Rows from block 2 of the decoder of a small masked image model, named by matrix and row number. Rows with one number belong to one neuron. Each number is 500 + 40 x the weight over its row's rms, rounded and kept within 0 to 999. All counts start at 0. Numbers have three digits each.
After each neuron's rows are labels from the 100 images, of 14848, where the neuron reaches its highest value: "top examples" is what is common among them; "peak at" is the part of the image that holds the peak. Only what is clearly more common there than usual is listed. The data: photos of plants and fungi (iNaturalist).
# fc1: MLP up (decoder.2.mlp.fc1.weight, 768x192), inputs 96-191
# fc2: MLP down (decoder.2.mlp.fc2.weight, 192x768, transposed), outputs 96-191

fc1.467:519515504513509439571480526463552493529489513444489551531529474519448474483489533514476525509474573503508492513520521483514547496528492557469464530435535573510469474473430481509507451415529512477450525442542471472495452495498445495496533524511453503503587590450543526554502583510522494524
fc2.467:569519507460576533396515503497469500509449529452470485443542512489511476419522542558490517424595473444538526454446498476542519478529501382549552529572507394505499535468561457548525524524467489516531529545485482493509471490522567495491563505515441483427476526583492525470533477494537519479
top examples: order Asparagales; family: Asparagaceae; text has "yucca"
peak at: top left

fc1.2:500565516488529571509491578526505367455469525480556528475509525533483515533466473528433479476616481486458592468462432484497457469481595563460459520559463479485479531536524510469428529451551499483426463495512537490541524518507494443553463518465463513598409490452467529488540481441454502504
fc2.2:523569452463434483472506491496535517501502510493478550478482513436583518543408502522440519574456520478550432483471453527504508413551487569541552532521533526489507519474474524476528533479504493473525527518481564477524569520502487496439430489504519482473552490550474418510465524501662477515
top examples: order Caryophyllales; family: Cactaceae
peak at: top centre

fc1.25:534540491565434489494529552534476496491443524486438535565522504488507458498551493552525513474481515507487441490484545500502491485468521492493465607514425479494522468579389441450517458564540480447481535472496533556544468400497491519433490517569525508514521495462414486514537500550536510455
fc2.25:536494555520537473556460526492555428507489475510507434511531507497499522499463469522504499475496476498506465434479462485424480538452479522609518497473463475560566521571471525416466537511512559519542439603548474506463499451527495548575430550467471581485528516579533525550548435543558519516
top examples: order Caryophyllales; class: Liliopsida; family: Cactaceae
peak at: bottom centre

fc1.481:591463459461499572439521478570566502523513471529505520542567494567535510482529480473475424551484505494483535531581533567450533530445513499497471498510458506484498569468529432497483519554462513523470533486522534493468467520547494489520521536539460551481527389430432526502552499491481471602
fc2.481:505483458554483475551515448391468572531514494490561495452540539480525571492472527537532577498475593548546397455458448529452575487530480466516484460464506517509486515533459499532489456518501492479493482517462459455542538552434452538446456374474497474503495553500469478459486569477532459474
top examples: order Fagales
peak at: centre

fc1.317:493510586561470533564481471478499543469469453499490422548502497476491594555503464547531511426527477567503542484470522520459557486562589464531425426438462495484520542512517537499455499478584450470478426544499481510514490540451580535485477475503486479522558531455512534484478497459553519555
fc2.317:448476436411506416448504517438410509535536548479497533426492495462498501482500525435494484539452516533465508543527480495509430518476551492523505720639587537464472518493508470512460502516477576454484510513492513520471544449554500480468500485447507483472494407523498478500524569496454512506
top examples: order Caryophyllales
peak at: bottom centre; top centre

fc1.302:432483547536558475503497561474462494502434413509478447485579470575516555500553509552502493401489549479515555520484464478465483516538510502443504499435426532466609531528514534487517481504551438509440435593511504550525435483402532533503460430441496461479500473449451570523503498497520556465
fc2.302:504454489438470471523562498565523534519541526511512529469524451488518536377599508477521483507507545503489509560467422504450457500518489539539535556556493523544421486481475461481504521583480574425528490451451525501477554466559484449495554549533530438552505390560465496502501518549481473481
top examples: order Asparagales; family: Asparagaceae; text has "yucca"
peak at: top centre

fc1.49:459498495533490415501504451528491471455507503433497424499538456432430610621521489529608554545483408579462464489508460558425511525462539495529472533498493496504488489524513501453514520494577523478495533499462504494514440454528477440448525536460533547520515516510539505517446525423409472537
fc2.49:520491446482476494461500532451575456537571525537496579530439462509508436451496527416418459544502466491530475511581437469418496508528464567554462445473498524494506491507528423470481531513518447494517453564554463452478497535558523471566513508499410521425574488471497542502479441519495495499
top examples: class Liliopsida
peak at: bottom right

fc1.31:496526470523499528499526529503507464508572535471503485430612558478485530529553442433473526541443501518477484476505452450469439525489500571459479545483516544468472616574424560491430513474516528456532504488591520521477510482568517541494451543470498540567496491441512504542461492460554508452
fc2.31:478556510518480515549477499474457565473464504552523518507443471539462407483438479540534533460550495441595495557495524555513557503498457518523534436530518487585506471447537488527497417523523498576504507497471447567504435461392445501509552538569492418423504545402432450454514525493515506555
top examples: class Liliopsida
peak at: middle right

fc1.732:466496468487561471516507453498555523475548545565482520504475401516536439548509433553475502454491435536514556530485471502427460519528546544551496423500566525417542494527442527486459457519479596465515490495491480491503574532622531554472452512497501511501532460538503418529534533527514521471
fc2.732:458498486458529529441513579486505433495544544504486464427585566501487529430515371506506440452507499492552502564428515540532532500518484473511562468539525540500490484428497500443503503489491451530441530451471582479505471536431487549541445547507462471561496483470535526547571528484479529474
top examples: order Asterales; family: Asteraceae
peak at: centre

fc1.488:521538571544485481498495455533495418518531522538468448496453544528515520485508523536521587493556474488436469503402369462501443454565546468485475571428503494553476455459543428424465580473511469460538453515442539541534492509495520461523484488527484501564455501479583545534520458526504551502
fc2.488:536555489519552501486475495518526491531496546479450537631527472513542534581494467463449425537447577479522431481502508537483524467454508536486539518495522510518517471451494486559468494453449469537491385481525588527592558489453464520494488470532513537564488402562499494545435486504514540494
top examples: class Liliopsida
peak at: top centre

fc1.501:467480573537545493502480518489442494532581485433511585577470500510519501432444427546522422529427531518520411509491552537498470477564508535519557551557460535510472558491499548454491451535518484453490544547495435547467532429485477481479512488444460538531482456469425565471513467467483591445
fc2.501:556515468447469530501547602527508548512499495460542523529554549459529488577614570434526532444503418460495544499487482484517475449484579466479550501501500446457476466492504523553485536496425577488447497534445526461528487503531482546588535488529495476508532456437532467535447486493515433478
top examples: class Liliopsida
peak at: top left

fc1.758:552530489480479443559490474514550489517437568545484490504505538554496572505542581469486509471535486473494491494547404519450434525503492524490424556488451462477539425571540529509526474543461526482495585486459503509493478444530501467488489522485488543489412515429505498526424379498577509511
fc2.758:460542533460537448496458533489434507553455517516490535464462482510528452524492485468524477476552476478572451449497455543535440468489494533481563487586467455505457493529566461495485465426515535519453548517510474482525479452492440518580448409520493493572454432495478504503601519481540503480
top examples: class: Liliopsida; order Asparagales; family: Asparagaceae
peak at: top centre

fc1.6:458500570540569481618457482496454501429501456465474491474480536537480488500469537503463520451491581484466545537538506490445498526513516486447420469513454511556639551485495550446496532522568570409507518499495501592517459493444545565445464497467517524472523494502491541586440523473476587551
fc2.6:547530447502601526514542492518511519502466535505529514456505496486577491418482517491539521487445503474525405438498442466518515466498538488475564528547492528458424471465548487520513480448467502575471527494504572481541544525533523502488520533543512504506463512598489475503519430536488478512
top examples: class Liliopsida
peak at: top centre; top right

fc1.637:546497487513523535517469505463487593519446495486441402549500478496484465431432531539474463543496489527532462540469447555548449469479541510463465542439505500554473451471532505508506483501512540451486473488525486444540571482496457527504488457491468498558569444518517526509430462492550541476
fc2.637:440500521486504584540434516462515470510436540480391516455479539496483477565553511461475478518459492493568514521529559536507498468560539537500424538473484465520522528482576450528475533516500568475466514513484505519598424514518547550510486568520410536488507474542482532477484494511483503495
top examples: order Asparagales; family: Asparagaceae; text has "yucca"
peak at: top right; top left

fc1.284:495518565554491491537442525426501530475599511504509537510524496600475497492452514509504497539443492520505528451550520484457468582523436569455519511474495504519492506415487588428488559434518504445538473457543448508472488481441542425438482573494541490515421530484498568489524512426544525487
fc2.284:457539513462545429513516490531589417478558518508554485510484454437513429479534478487497538494527480499542489539492459501482411502536488491467556502571452483473428528469589513544491477540508590463478472492492514465504438519570535567503511555511505403515515524417514548484576461525523457503
top examples: class Liliopsida
peak at: top left

fc1.493:517497498510531484559471455493513394486521508471487463576501499453469518531483546524465563511554513509499546506485468508443530492533534405481497472477508484539521494505459495432444530508570464490498517536467450559480509497530520475484558547464585498517506507529516492497441559483420568459
fc2.493:416539513493563507473536448528474550450537446511490527530526560480504457467493496472503489477403555465489459537479469490502590499551490483519517577476471454550480439517449491550459526464517487525421476521555533492529600601458546507436454421546535507527514437541524472574567527540512452508
top examples: family: Cactaceae; order Asparagales; family: Asparagaceae
peak at: top centre

fc1.274:534570564512496570463464524431515517507522558534498479448636467503505472498507542443460550463516514484472515565448486509491460491487483523459496523484437467466468482490537460552511541574512512483487516560388454600544516465476459473574432484491488445459491529555488442453508458462481517508
fc2.274:502489510497450565424463496536442518465434481464469525572502479555422512435497455561445533562479542476517538577514483441543541559436545498482429486474468472529514539562543510468504474424531490547485538490500492475496481593501507509535515576442513523528448531479559509484491505496538523527
top examples: class Liliopsida
peak at: centre

fc1.403:429436513537508541489598570538479522531540560530413586479485463560424493486553523488482488458439485436495486508428446441496551473525521478423466438460521530549583458511523480511437461484490497551486440518594526484535512502501449547525487432517530593497521521463526500514487492528485534466
fc2.403:477543509534529430485401493465489506446595459534468445471502494456461526505504456476546497582552545547509425495510537529463427523475502508521524526521488530487468491498513535491490499551515517455483523451443530586520462552571544470489521529472488459423514517569492468544551525474551461503
top examples: order Asterales; family: Asteraceae
peak at: centre

fc1.588:501495492491451550530513525542507423490491551454482431519554489475566492488514532505493487476527410519518564465517443517483469453516546460455518562491520441495535489535553519456483471451492524437509517455417502529519554495503580467560450478440469496516489540463550452512527504513473485461
fc2.588:511533517487548466512515524546482494445516485526437520477466585517448504494441523519550443484557497522463494519520472470495468528514538498596488487500452567521599444486538470481457521534533508467536520552500564506445457469452461508435528502564470518487497479456448554474535417526565531539
top examples: class Liliopsida
peak at: top right

fc1.255:555504489538521502472446499510545496416536450511515504474415521493514439498484489514506442520416529449537491518510514487468566423524437456470538510455531440532609527471508499456535428458472430537473497450550520529475526563528445497429559506561449506563479532515507494485562528543551469470
fc2.255:511501467453527452551436480448469495532521527488495561504544468542495510562475562460518574454554449505516420503513471585481538548561531569528493462520521494512419445450515498556499510555480533509491475557482502447576528631515547521554512518460461476464490482523447505429458454481515540517
top examples: order Asterales; family: Asteraceae
peak at: centre

fc1.237:525515495487536542480436586531514582487466541547506569509492499489545555495536494512477535475524538529513483474449465569461497490475520528568541537567485495453527513447402541453544472439509498495472407508522448485445518545461467463465484543471510460525482501440504514531501561528500530452
fc2.237:528471480504465517516436478493548520505512431545445556519483554479521394501461509516474489458489482513530482554501481489546581499597468628422462468549527508443507518472491510527448526492482482527436482589469431441497528603500518545511476532492501493521534520419519550492472474540541422480
top examples: order Asterales; family: Asteraceae
peak at: centre; top centre

fc1.589:528450532457437519498552543515497515456416554474437512504524544502509519482519553465572504467522596443521489555508466542505425427503530514496472485540495515526506533550503490454436478534488468464438447574447553540576508512605421525591493511442536469511505470504462512442465502522559428524
fc2.589:520520466531565480485486496456562564477520555499572514474502457482510490547447516455496590501523525427445513447461446560530505540462506495480509493482508418523481543547460510494502547416452510504508562528516398551433501491514548509496471435477439443566524482496526511508547474475541514501
top examples: order Caryophyllales
peak at: centre

fc1.359:557539521500457497499548552563463579525541427506489533536490523518439489528429535391477445539486517493496500490518490443492475472470434480490464460481552500442493553473447562462463538438505458563494517472540532490545494502552502508458526527530490511517478470515457529500491493386542537599
fc2.359:468572527523464451500535530430452564515492525492546546415506573472553561507442526467485521450524504452546542523444416448536567527443479489452577513495508591532486528475487527582551512511477522459495519543504474549496452399487520476563491498444526484476518423480537491509467463513550465481
top examples: order Fagales
peak at: centre

fc1.567:449503524583450501545490440511489501429477529456477545550571513465438499511489505532494561504503543531577569485511471497479495495468549543394534490516482549544532555469562490533471448630418537507516485539451488467494491510486527441529501502505562469511527519482475472459469598474515521536
fc2.567:512564469507552467509499472486434502474446500562475520546487512492507471543434536543565562532507475442468538538507504494554541444465516554470530491545460488500544563558457463505459441447527496522532430527503514528430497485470524569469492475445486501528448481457520487501536406501534466484
top examples: class Liliopsida
peak at: bottom centre; bottom left

fc1.159:532456525498498521539529544545464506529508576515443518486471490520418429483481524480503575592497457484439546506497502500516433542502528519497481503460495553452500462523490504515487519459483456437566463502447404565541526468477457515473550511474484527493529484459474430472505505456493454470
fc2.159:482506461526579503437534497508483530503478459455519456508533523453511602503507548571529535443449441516543520451518526512446501418508477488576549532479535451480494491513549448486537502559555587474449470467516594520479460380546490488427550501556532511451515475565485521559533494536540518537
top examples: order Asterales; family: Asteraceae
peak at: centre

fc1.347:482513482500539514469474575528479575477436482527474574452524489555455529504538527505550489507486507491551503512453493564490524492595466494520514528566556500511559510399401557522515434521443406487437510501483505459473465479449469507529463502523477467489513483453479462494469563469521459538
fc2.347:516496517460492489531478470500536528455550481516469509476487539486453426509477526481493468504504476450489499498541526503444540524465448564424547462484480494439472524459512549517471532508555472482432522532439488482510529588480566597519460557529441452468533494477503524477520459493623454492
top examples: order Asterales; family: Asteraceae
peak at: centre; top centre

fc1.558:449470485527495458513521435484470507470505518462564455487573520460469613537517539481521531544522470492438444516528521496520466516499489449529462562476535513434458531482554593504458512434470563430448466539517481435480495495532582564527460521528535474499527512431432544572451483584501469451
fc2.558:542559556517541532544436523488530542507541433515523520493412461548532425505516471579540535496434492509515512447523496544514543547481465518491463484486438502534465436494492489425539480458522444500496539475472557593598501518478462472481623491513492465457460534588518526433574514490498492494
top examples: class: Liliopsida; order Asparagales; family: Asparagaceae
peak at: top left; top right