config.toml
dataset = "photos of plants and fungi (iNaturalist)"
crop_scale_min = 1
encoder_fused_qkv = true
decay_fraction = 0.3
warmup_steps = 740
adamw_weight_decay_other_params = 0
Rows from block 1 of the decoder of a small masked image model, named by matrix and row number. Rows with one number belong to one neuron. Each number is 500 + 50 x the weight over its row's rms, rounded and kept within 0 to 999. All counts start at 0. Numbers have three digits each.
Before each neuron's rows are labels from the 100 images, of 14848, where the neuron reaches its highest value: "responds to" is what is common among them; "patch colour" is the nearest of a few named colours to the mean colour under the peak. Only what is clearly more common there than usual is listed. The data: photos of plants and fungi (iNaturalist).
# fc1: MLP up (decoder.1.mlp.fc1.weight, 768x192), inputs 96-191
# fc2: MLP down (decoder.1.mlp.fc2.weight, 192x768, transposed), outputs 96-191

responds to: class Liliopsida
patch colour: cyan; blue
fc1.691:443529534469534485466597442469555449461549539470465476434512482642449499528426585543517417513517505551587517413484597498578563514433477506450453571496540503568576507473456474456418472507514510465418562554515524446489509392393503421561587527517546531434517536479468455505595512609482527448
fc2.691:444607446478497528536467577566384484517427483558587503515503536545509532465566497386498497551493469580526506437472471480501500522533474496580539482541626512447523534497528503551516505457467523458448471527455448488583574510439496567519405439438528477433490490525498518532504505420529479462

responds to: order Caryophyllales; family: Cactaceae
patch colour: brown; black
fc1.487:408492521516540509492514484456500538499489531500429532488548531502468560602483535466607545544525486503340415537491452467432474555458519499543393616432508459503560547479463517543478467483521445448603494544584562516527525446499523494433469519484460458432510529443462442520496513564401553435
fc2.487:484557523517517549451487555560466490577474496522537505513489564545494585400589484456464516571516488469641467467527504455509515518523430429608425502518482394429485441569524485475468581522540486524515497423497500485510509522536533467516445519525488612480448603454528503509481422439533511484

responds to: class Liliopsida
patch colour: cyan
fc1.105:584550448487538447480413416546585471472590573500603535643478454508527477517454401456488591474460592556557404547526421465424447495509526544602552458451463458486534466500455462508499420469512576458545414466454529465500524406492482568460509526489479529413598465515547496360552515537494503483
fc2.105:540495506555533508425553625479480468502427448528561478444585460498424512443611457480562501469483475464476504529417530544640460523505471407556481455545549460555479461501536531479514467551490414477500491561542503495521521530522475430495387393414547393509469505499487517576500469459485474532

responds to: order Asterales; family: Asteraceae
patch colour: orange; yellow
fc1.5:533552577450515478548519510597536468412494589582475607517583522535413507483520530441580531487554477438565492581438527566450517521431450510573466538459557522514516437468471499474353533453584474425512518528441442495523445525413493490512532463461471494451501472526464491559589476481571490542
fc2.5:503426508534389533497444430534547493510484551535493567458491612439459388514469400479457517424522567490449490488479527496542519504481447416495579465550410447495393511503507429499426470431499496521528487508641500447522428533512554484450580486530546636555570570533508609501488538530498416489

responds to: order Fagales
patch colour: pink
fc1.91:499513534531488579509522542559556547476475508469415483475536603490490495479419591553551524545454463576588470530459509415496472540525539524496392462512612442546460488452514566538472489475365463551450502486460540504431352497512525569469505572620536491524423611479490432483499471443510452592
fc2.91:543511479560542511459519554529437503445566396532572423515482479479416463484482534505455454458414453522486487434451498435516540530519526447510570538567478509534464596517538488371529497533576476450560491558525495500481485476602459528543491450496545528486429525477487626491550463498541550498

responds to: order Caryophyllales; family: Cactaceae; text has "cactus"
patch colour: black
fc1.182:496555502562466490431459507532502508484372449520507561478591588596451533556463558558529538521509541515448473475547522403505399624456511532508470616463391444565496514613520513520533509550454504535551521550504470575519493473455473433457500437506480568471553466457535515487479478510485490442
fc2.182:466589535453455563439549476521550414565529512516527517511481577439493441476512604471517529568467549445512518521395457485379538554479505485556497448479458509491541551534548450477455532488556444505537478456478389447477535508561415495570485519511462553483518607565496572452497438494543444570

responds to: order Asterales; family: Asteraceae
patch colour: pink
fc1.53:539430563543546446503564505450498579509403494502455505582462559497516398533399474427513539467506502453578448444576483504484522523499459556577478527577505515485501528475451515435468474445506413519517531513513519531507434509475472508535541561569595461460615446498508550511541459487537461477
fc2.53:535463497492526558518503535535507511499490540615493630454469499458507475599396553515570483516460500501513522515422493461458550557587489514504414516567468471540529544460491490571446426446485441464552493481589418315523522534454547469468497419515461573511516469464444489464486422512466535462

responds to: order Asterales; family: Asteraceae
patch colour: pink
fc1.755:547405508411578416537634501468476463456507616482489476547484540534463513486508523437508507454574507465539609510569502505515449499442552508459588486490585401432519607525432495512448575430476522587522483540461509508488462535429572435500532470474574485453584559492521461431494435504476496536
fc2.755:560505544467452553472425423490462531551493474490539517631476493386530568529498498528415548483481486461473480454493473511492468555424619465436476525480486492511466496423502535493581460480500475548490529458638506518504409529492422541485519537495482538604609509622395460507467455600486446481

responds to: order Asparagales; family: Asparagaceae; class: Liliopsida
patch colour: pink
fc1.102:469506507542568471503497396559570539546557499453544494512526560608481401550458560576545505479615526518420415468515499499465547506469483404483584535516476495561567512432564524437536446552488473465429486465475591520431363537565496524494445465466577492592475380467458488470488491472503615420
fc2.102:495608484656496528438502598453517456567525469483476492485536589424572479521480570523545476450444567443483482478512500475521495518466502491453376498519454483423538396588532560522503470491533570467518577477515528540585464467451490548508454539448452387505577597355461391478500503511571445514

responds to: order Pinales; class Pinopsida; family: Pinaceae
patch colour: cyan
fc1.432:531479509429555507473497502541545468518539538428402711490554542586431503437509467521583511446512515465691466465457531528500457503520387608478539459517458574486523541489466446516511521517466449522478468571491440450485495515465490523556548547433511621519513496571611460511492456443560552413
fc2.432:542449505486558501526457495521488549599499527473499654426449504506555523534530516437472508554655501505530540550552483593529435499502429459565388520496511499486500503388525494502464530509493531454550578513485457462449509530555601542494507569446515593447539495492496637503482478446588540480

responds to: class: Liliopsida; order Asparagales; family: Asparagaceae
patch colour: brown
fc1.165:479412494432457569586455483565517559482509494454405499512610559403503497622402553517496456481462487574485500522503514465435562481477481566468428491630468494531590536562507515489507536568493454445552554528471477565472497487461613479478474457523585522469472526485497434466561451449541581407
fc2.165:380419503464452485353548565500496515482517450528416547569546511510561593524545541488461476522536554489599545488609525433468520536404459563487480537507535539474508482486493586422488455476556524539483491490498523578486582482491495513477489500498482470543532453500440531526470461498573465496