Weights of a small masked image model: encoder arch vit, 90422 training examples.
Rows from block 3 of the encoder of a small masked image model, named by matrix and row number. Rows with one number belong to one neuron. Each number is 128 + 32 x the weight over its row's rms, rounded and kept within 0 to 255. All counts start at 0.
After each neuron's rows are labels from the 100 images, of 14848, where the neuron reaches its highest value: "top examples" is what is common among them. Only what is clearly more common there than usual is listed. The data: photos of plants and fungi (iNaturalist).
# fc1: MLP up (encoder.blocks.3.mlp.fc1.weight, 2048x512), inputs 228-284
# fc2: MLP down (encoder.blocks.3.mlp.fc2.weight, 512x2048, transposed), outputs 228-284

fc1.372 [152 206 112 148 107  93 117 152  96 146 128 121 161 134 153 119  92 114 135 113 123 102 128 112 132  93 148  99 128 155 119 116 136 103  87 129 184 138  82 128 122 150 130 142 109 159 199 127 123 145 193 130  93 143 114 167 138]
fc2.372 [167 103 138 102 141  88 114 159  55 153 132 143 155 170 122 117  77 164 179 135  61  85 125  84 129  86 180 127 123 173 115  88 134 109 151 116 150 147 137  95  59 171 159 117 127 121 132 125 137 166 143 132  75 101 147 128 143]
top examples: order Fagales

fc1.521 [127 139 124 136 148 132 128 153  95 108 155 119 177 120  91 211 107 161 173 179 163  86 128 141 112 136  60 100 140  92 182 115  48 145 128 126 160 116 134 150 161  98 165 137 131 122 111 122 156 118 131 127  85  84 123 157 104]
fc2.521 [138 144  52 129 127 118 133 159 156 127 121  99 104  90 181  93 159 165 110  86  68 145 119 165  86  33 124 189  69  79 177 124 137 139 123  66 158 160  45 124  71 105  85 127 150  92 143 105  89  90 139  83 134  98  44 107 162]
top examples: class Liliopsida

fc1.290 [139 157 126  90 158 128 132  78  88 147  95  88 137  99 115 175 105  38 147 144 107  74 118  62 128 156 147 126 147 136 121 164  79 145  80 175 157 130 106  79 139 128 106  53 174 113 142 178 119 136 160 111 124 132  70 113  92]
fc2.290 [164  73 120  67 159 116 133 112 137 143 163  87 147 128 132 121 102 143 118 154 170 120 171 139  85 126 152 121 118 114 220 128 165 130 121 128 152 137 150 153 176 101 137 143 131 111 117 111  86  74 146 166 178 157 123 150 159]
top examples: class: Liliopsida; order Asparagales; family: Asparagaceae

fc1.260 [118 105  93 127 176  71 131 147 142 121 149 138 108  83 119 104 112 165 126  99 139  60 120 145 139 107  83 123 159 110 111 161 124  66  62 139 110 115 145  75 158  75 118 118 136 173 181  98 132  86 154 148 115 122  94 126 109]
fc2.260 [137 126 121 107  92 127 170 127  91 122 123 119 152 146  89 106 158  88 113  76 133 169 127 128 144 197 138 154 105  73 105  80 168 169 145 119 116 144 130 172 135 189 171  85 125 115 121  38 125 115 149 131 159 131 122 170  84]
top examples: class: Liliopsida; order Asparagales; family: Asparagaceae

fc1.261 [112 124 189 115  76  49 155 135 103 121 101 189 123 168 159 124 117 142  62 109 128 152 141 165  66 109 115 113 144 153 103 125 108 108 132 111 119 106 149 138 134 149  60 129 146 104  90  85 161 189 133 102 137 164 125 118 105]
fc2.261 [138  86 138 143 184 183 180 153 107 192  98 135  92 141 141 165 120 122 111 110  86 192 124 125 137 166 115 150  84 145 126 117 182 138 101 123 134 131 127 183 116 136 111 131 102  93 136 137 100 177  79 168 154 129 113 143 150]
top examples: order Asterales; family: Asteraceae

fc1.24 [150 166 136 147 113 160 160  88 160  75 131  94  73 128 122 191 123 189 157  93 114 131 157 140 133 129 170  92 152 138 117 183  25 173 102 127 169 104 164  98 131 144  89 137 105 126 179 108 119 144  90 179 105 105  91 127  92]
fc2.24 [ 78  83 114  61  55 125  91 143  60 111 161  79 127  92 156  74 169 149 134  80 106 132 159 119 150 153 165 156 104 134 141 169 149 158 118  93 162 105 159 138 140 103 111 101 175 169 159  96 161 155 116 120 137 128  85  74 135]
top examples: order Asparagales; family: Asparagaceae; text has "yucca"

fc1.96 [164 171 107 146 181 133  60 101 132  68 152 166 122 123 169 186 165 108 166 102 135  46  95  96 172 185 196 114 129 132 137 110 134  99  77 126 203 138  84 139  70 143 157 137 146 168 162  85 158 175 139 105  78 111 100 120 125]
fc2.96 [150 153 201  99 133 139 118 155 139 124 107 143 159 120 121  68 159 177 158 101 122 188 130 127 105 137  47  73 179 117 111 138 130 131 166 151 128 133 115  69 137 107 155  94 143 161 120 115  93 101  99 121 169 103 108 110 179]
top examples: order Fagales

fc1.745 [188 118 127 105 107 106 162 160 149 121 135 133 119 102 154  79 120 106 113  30 128 123 110  63 242 168 126 162  97 152 169 200 101 113 118 162 196 151 148 132 192 102 135 135 198  78 139  51 111 154 124 176 110  95 126 177 103]
fc2.745 [120 124 201 111 112 202 128 127  79 179 106  67 108 129 129 101 121  69 108 139 139 147 184 152  99 133 140 128 105  88 125 126 146 243 156 138 155 107 192 149 119 122  89 176 163  80 109 131  59  98  98 147 148 101 101 201 115]
top examples: order Pinales; class Pinopsida

fc1.320 [134  61 162  63 119 108 120 126 148 166  87  87 123 118 148 155 170 169  76  86 184 113 183 129 132 112 115 122 113 173 131  92  89 162 130 138 117 142 209 109 115 126 136 117 154 109 133 167 137 103 132 109  74 129 131 154  81]
fc2.320 [ 80 129 108  88 158 115 124 121 102 156 104 171  72 177 118 135 117 151 101 121 127 141 135 156 131  90 130 142 164 104  92 143 109 151  80 120  84 128  90 177 155 102 174 100 127 186 148 136 144 125  90 139 138 114 130 152  93]
top examples: order Asterales; family: Asteraceae

fc1.263 [122  95 145  73 167  93  88  91 140  42 139 101 152 140 103 121  95 138  74 115 104 113 144 172 104 158 181 112  35 153 171 148 119 124  79 101 127 122 153 114  87 166 149 124 185  90 110 185 174  78 164 128 134  91 140  98 120]
fc2.263 [100  69 144 159 115 108 140 120  84 186 116 126 118 153 146  94  95 151 114 179 146  98 174  54 162 130 216  99  64 123 143 101 162 139  63 108 146  83 185 125 150 151 150 152 121 146 165  94 149 147 134 107 103 175 113 116 158]
top examples: order Asparagales; family: Asparagaceae; text has "yucca"

fc1.18 [202 158 142 137 120  82 151 135 118 145 104 144 113 121  96 119 154 139 149 138 127 149 126 138  80  86 156 111  89 189 129 120 150 172 125  82 160 160  91  60 170 151 139 135  81 127 125 123  78 101 150 137  78 146 136 143  84]
fc2.18 [132 156 111 171 136 102  94 126  99 173  98 149 141 111 154 162 202 109 134 145  86 149 136  98 173 124 162 144 145 122 147 166 137 148 144 128 184  76  88 156  40 174  92 110  74  69 154 129 156  72 134  87  30 164 150 157 136]
top examples: order Rosales

fc1.98 [123 169 110 131 141 129 130 180 107 175  89 146 162 160 141 129 108 156 154 147 140  81 131 147 113 107  96 139 124  81 174 158  68  81  95 148 106 147 143 127 103  98  95 145 120 173  84 106 106 156 106 124 124 141 129 217 148]
fc2.98 [ 89 144 126 110 141 167  97 183  74 124 159 203 140 125 138  79 172 126 157 124 191 140 149 114 112 134 112 108 115 127 112 123 166 134 118 117 131 151 111 176 171 116 123 187  73 178 137 140 141 123 118  94 158 140  98 125  53]
top examples: order Pinales; class Pinopsida; family: Pinaceae

fc1.442 [100 138  95 118 136  71 132 134 125 145 127 124  79 150 129 158 146  83 141 113 171 113 148  85 168  89 128 114 155 136 206 143 101 136 148 155 154 105 160 131 132 116  99 100 140 121 104 111  91 142 190 117 111 150 161  92 128]
fc2.442 [164 110 129 129 130 157 182 143 115 130 185 163 137 131 113  80 145 149 151 114 118 178 157  79 112 139 199  98 124 114 150 103 173 120 169  72 131 150 162  89  89 130 161 109 155 162 167 114 122 121  93 114 188 183  80 125 156]
top examples: order Fagales

fc1.371 [142  85 145  82 185  37  94 148  74 161 141 135  77  60 147 135 129 114 157 116 129 156  91 132  98  88 133 173 180 164 119 152 112 123 150  96 102  91  94 147 124 115 119  79  66 117 204 150 146 109 150 163 154 192 148  94 161]
fc2.371 [176  93  86 105 136 149 109 135 110 127 112  97 150 101  98 103 167 150 106 114 105 178 128 119  96 119 176 146  87  78 119 148 179 116 128 109 142  84 127 202 139 136 113 153 202 139  95 151 105 115 115 135  74 141 146 109 109]
top examples: class Liliopsida

fc1.608 [ 98 135  81  80 101 145 110 153 111 136 107  99 155 127 100  56 109 154 142 108 158  90 119 125 130 123  77 116 147 135 134  87 116 165 124 112 139 112 107 116 140  86 168 176 150 124  93 159 158  92 157 181  95  88 107 165 128]
fc2.608 [ 90 148 117 176 135 174  85 110 152 104  97 117 169 155 161 194 168 113 143 147 160  99 108 151 114 179  94 153 155 192 139 170 115  98  81  94 133  90 121 118 186  69 135 189 140 110 127 169 116 165 145 127  99 142 138 120  85]
top examples: order Caryophyllales

fc1.405 [125 169 134 172  80 122 188 171  89  84 150 159 172 171 146 119 209 151  80 157 140 165 125 110 118 144  93 131 156  86 173  77 113 152  95 125 170 126 114 125 119 146 139 118 158 125 114 111 125 105 118 168 116 104  83 136  91]
fc2.405 [ 92  80 118  87 125 126 140  99 101 127 115 115 116 145 198 141 161 156 134 121 152 136 125  89 108 166 166  70 119 143 128 138 137  93  86  61 134 129  92 127 153  90 112 107 125 119 142 134 127 178  75  89 162 126 127 132  99]
top examples: order Asterales; family: Asteraceae

fc1.572 [157 130 134 160 138 116 155 146 135 210  85 139 189  58 103  41  73 163 175 150 101 145 111 129 133  97 146 110 128 174 114 144 110  61 146 122 141  94 160 131  92 135 128  90  62 131 128 113 126  95 115 155 152 168 129 165 128]
fc2.572 [137 172 120  94 155 140 168 148 124 133 118 150 134 133  95  69 159 144 108  88 141 102 140 130 152 117  74 105 179 108  93 132 140 124 161 123  97 173  94 105 126  58 156 151 120 139 134 165 109 147 100 108 114 139 109 166  82]
top examples: order Pinales; class Pinopsida

fc1.541 [180  90  95 149 170  44 166  87 124 133 149 118 101  98 122 153 163 106 182 132 142 101  88 117 145 107 120 130 202  90 174  99 135 202 170  63 175  96  90 150 156 107 102 125 126 112 130 169 114  97 161 133 157 162 155 134 113]
fc2.541 [128 107 102 100 119 108 155 211  92  97 123 175  74 159 163  97 140  93 117  64 112  91 100 165 161  80 128 172 112 128 138 101 117 127 119 126  83 142  81 151 121 158 174 107 118 101 141  83 135 127  98 137 138 189 107 100 123]
top examples: class Liliopsida

fc1.210 [168  89  96 136 112 132  91 138  96 116 108 130 104 116 136 105   6  97 163 111 139  63  80 164  93 150 104 160  93 130 166 139  80 187  90 160  96 117 157 153 106 162 102 116 119 151 153 180 160  76 129 140 119 142 131 151 105]
fc2.210 [107 155 124 145 131 148 124 157 119 122 152 102 166 145 164 127 172 147 179 125 159 156 155 109 148 124 158 127 151 124 123 193 140 158 135 106 162  99 119 114 125  63 116 136  67 144 161  80  31 190  87 147 137 127 111 153 141]
top examples: order Asterales; family: Asteraceae

fc1.391 [144 157 109 119 116  85 149 169 121 142 180 140 152 121 144 104  89  80 140 117 153 119 133  91 173  93 141 124 156 131  94 159  41 100 142 142 154  89 159 132 105 132 100  81 117 197 134  67 114 112 156 148 104 158 117  87  98]
fc2.391 [141 158 125  96 182 111 143 153  62 157 172 106 157 151 148 153 164 147 119 100 108 151 162 145  98 134 112 132 173  73 156 141 140 142 168 139 121 165 141 106 126 162 107 139 164 123 150 130 142  98 133 183 154 105 106 138 155]
top examples: order Pinales; class Pinopsida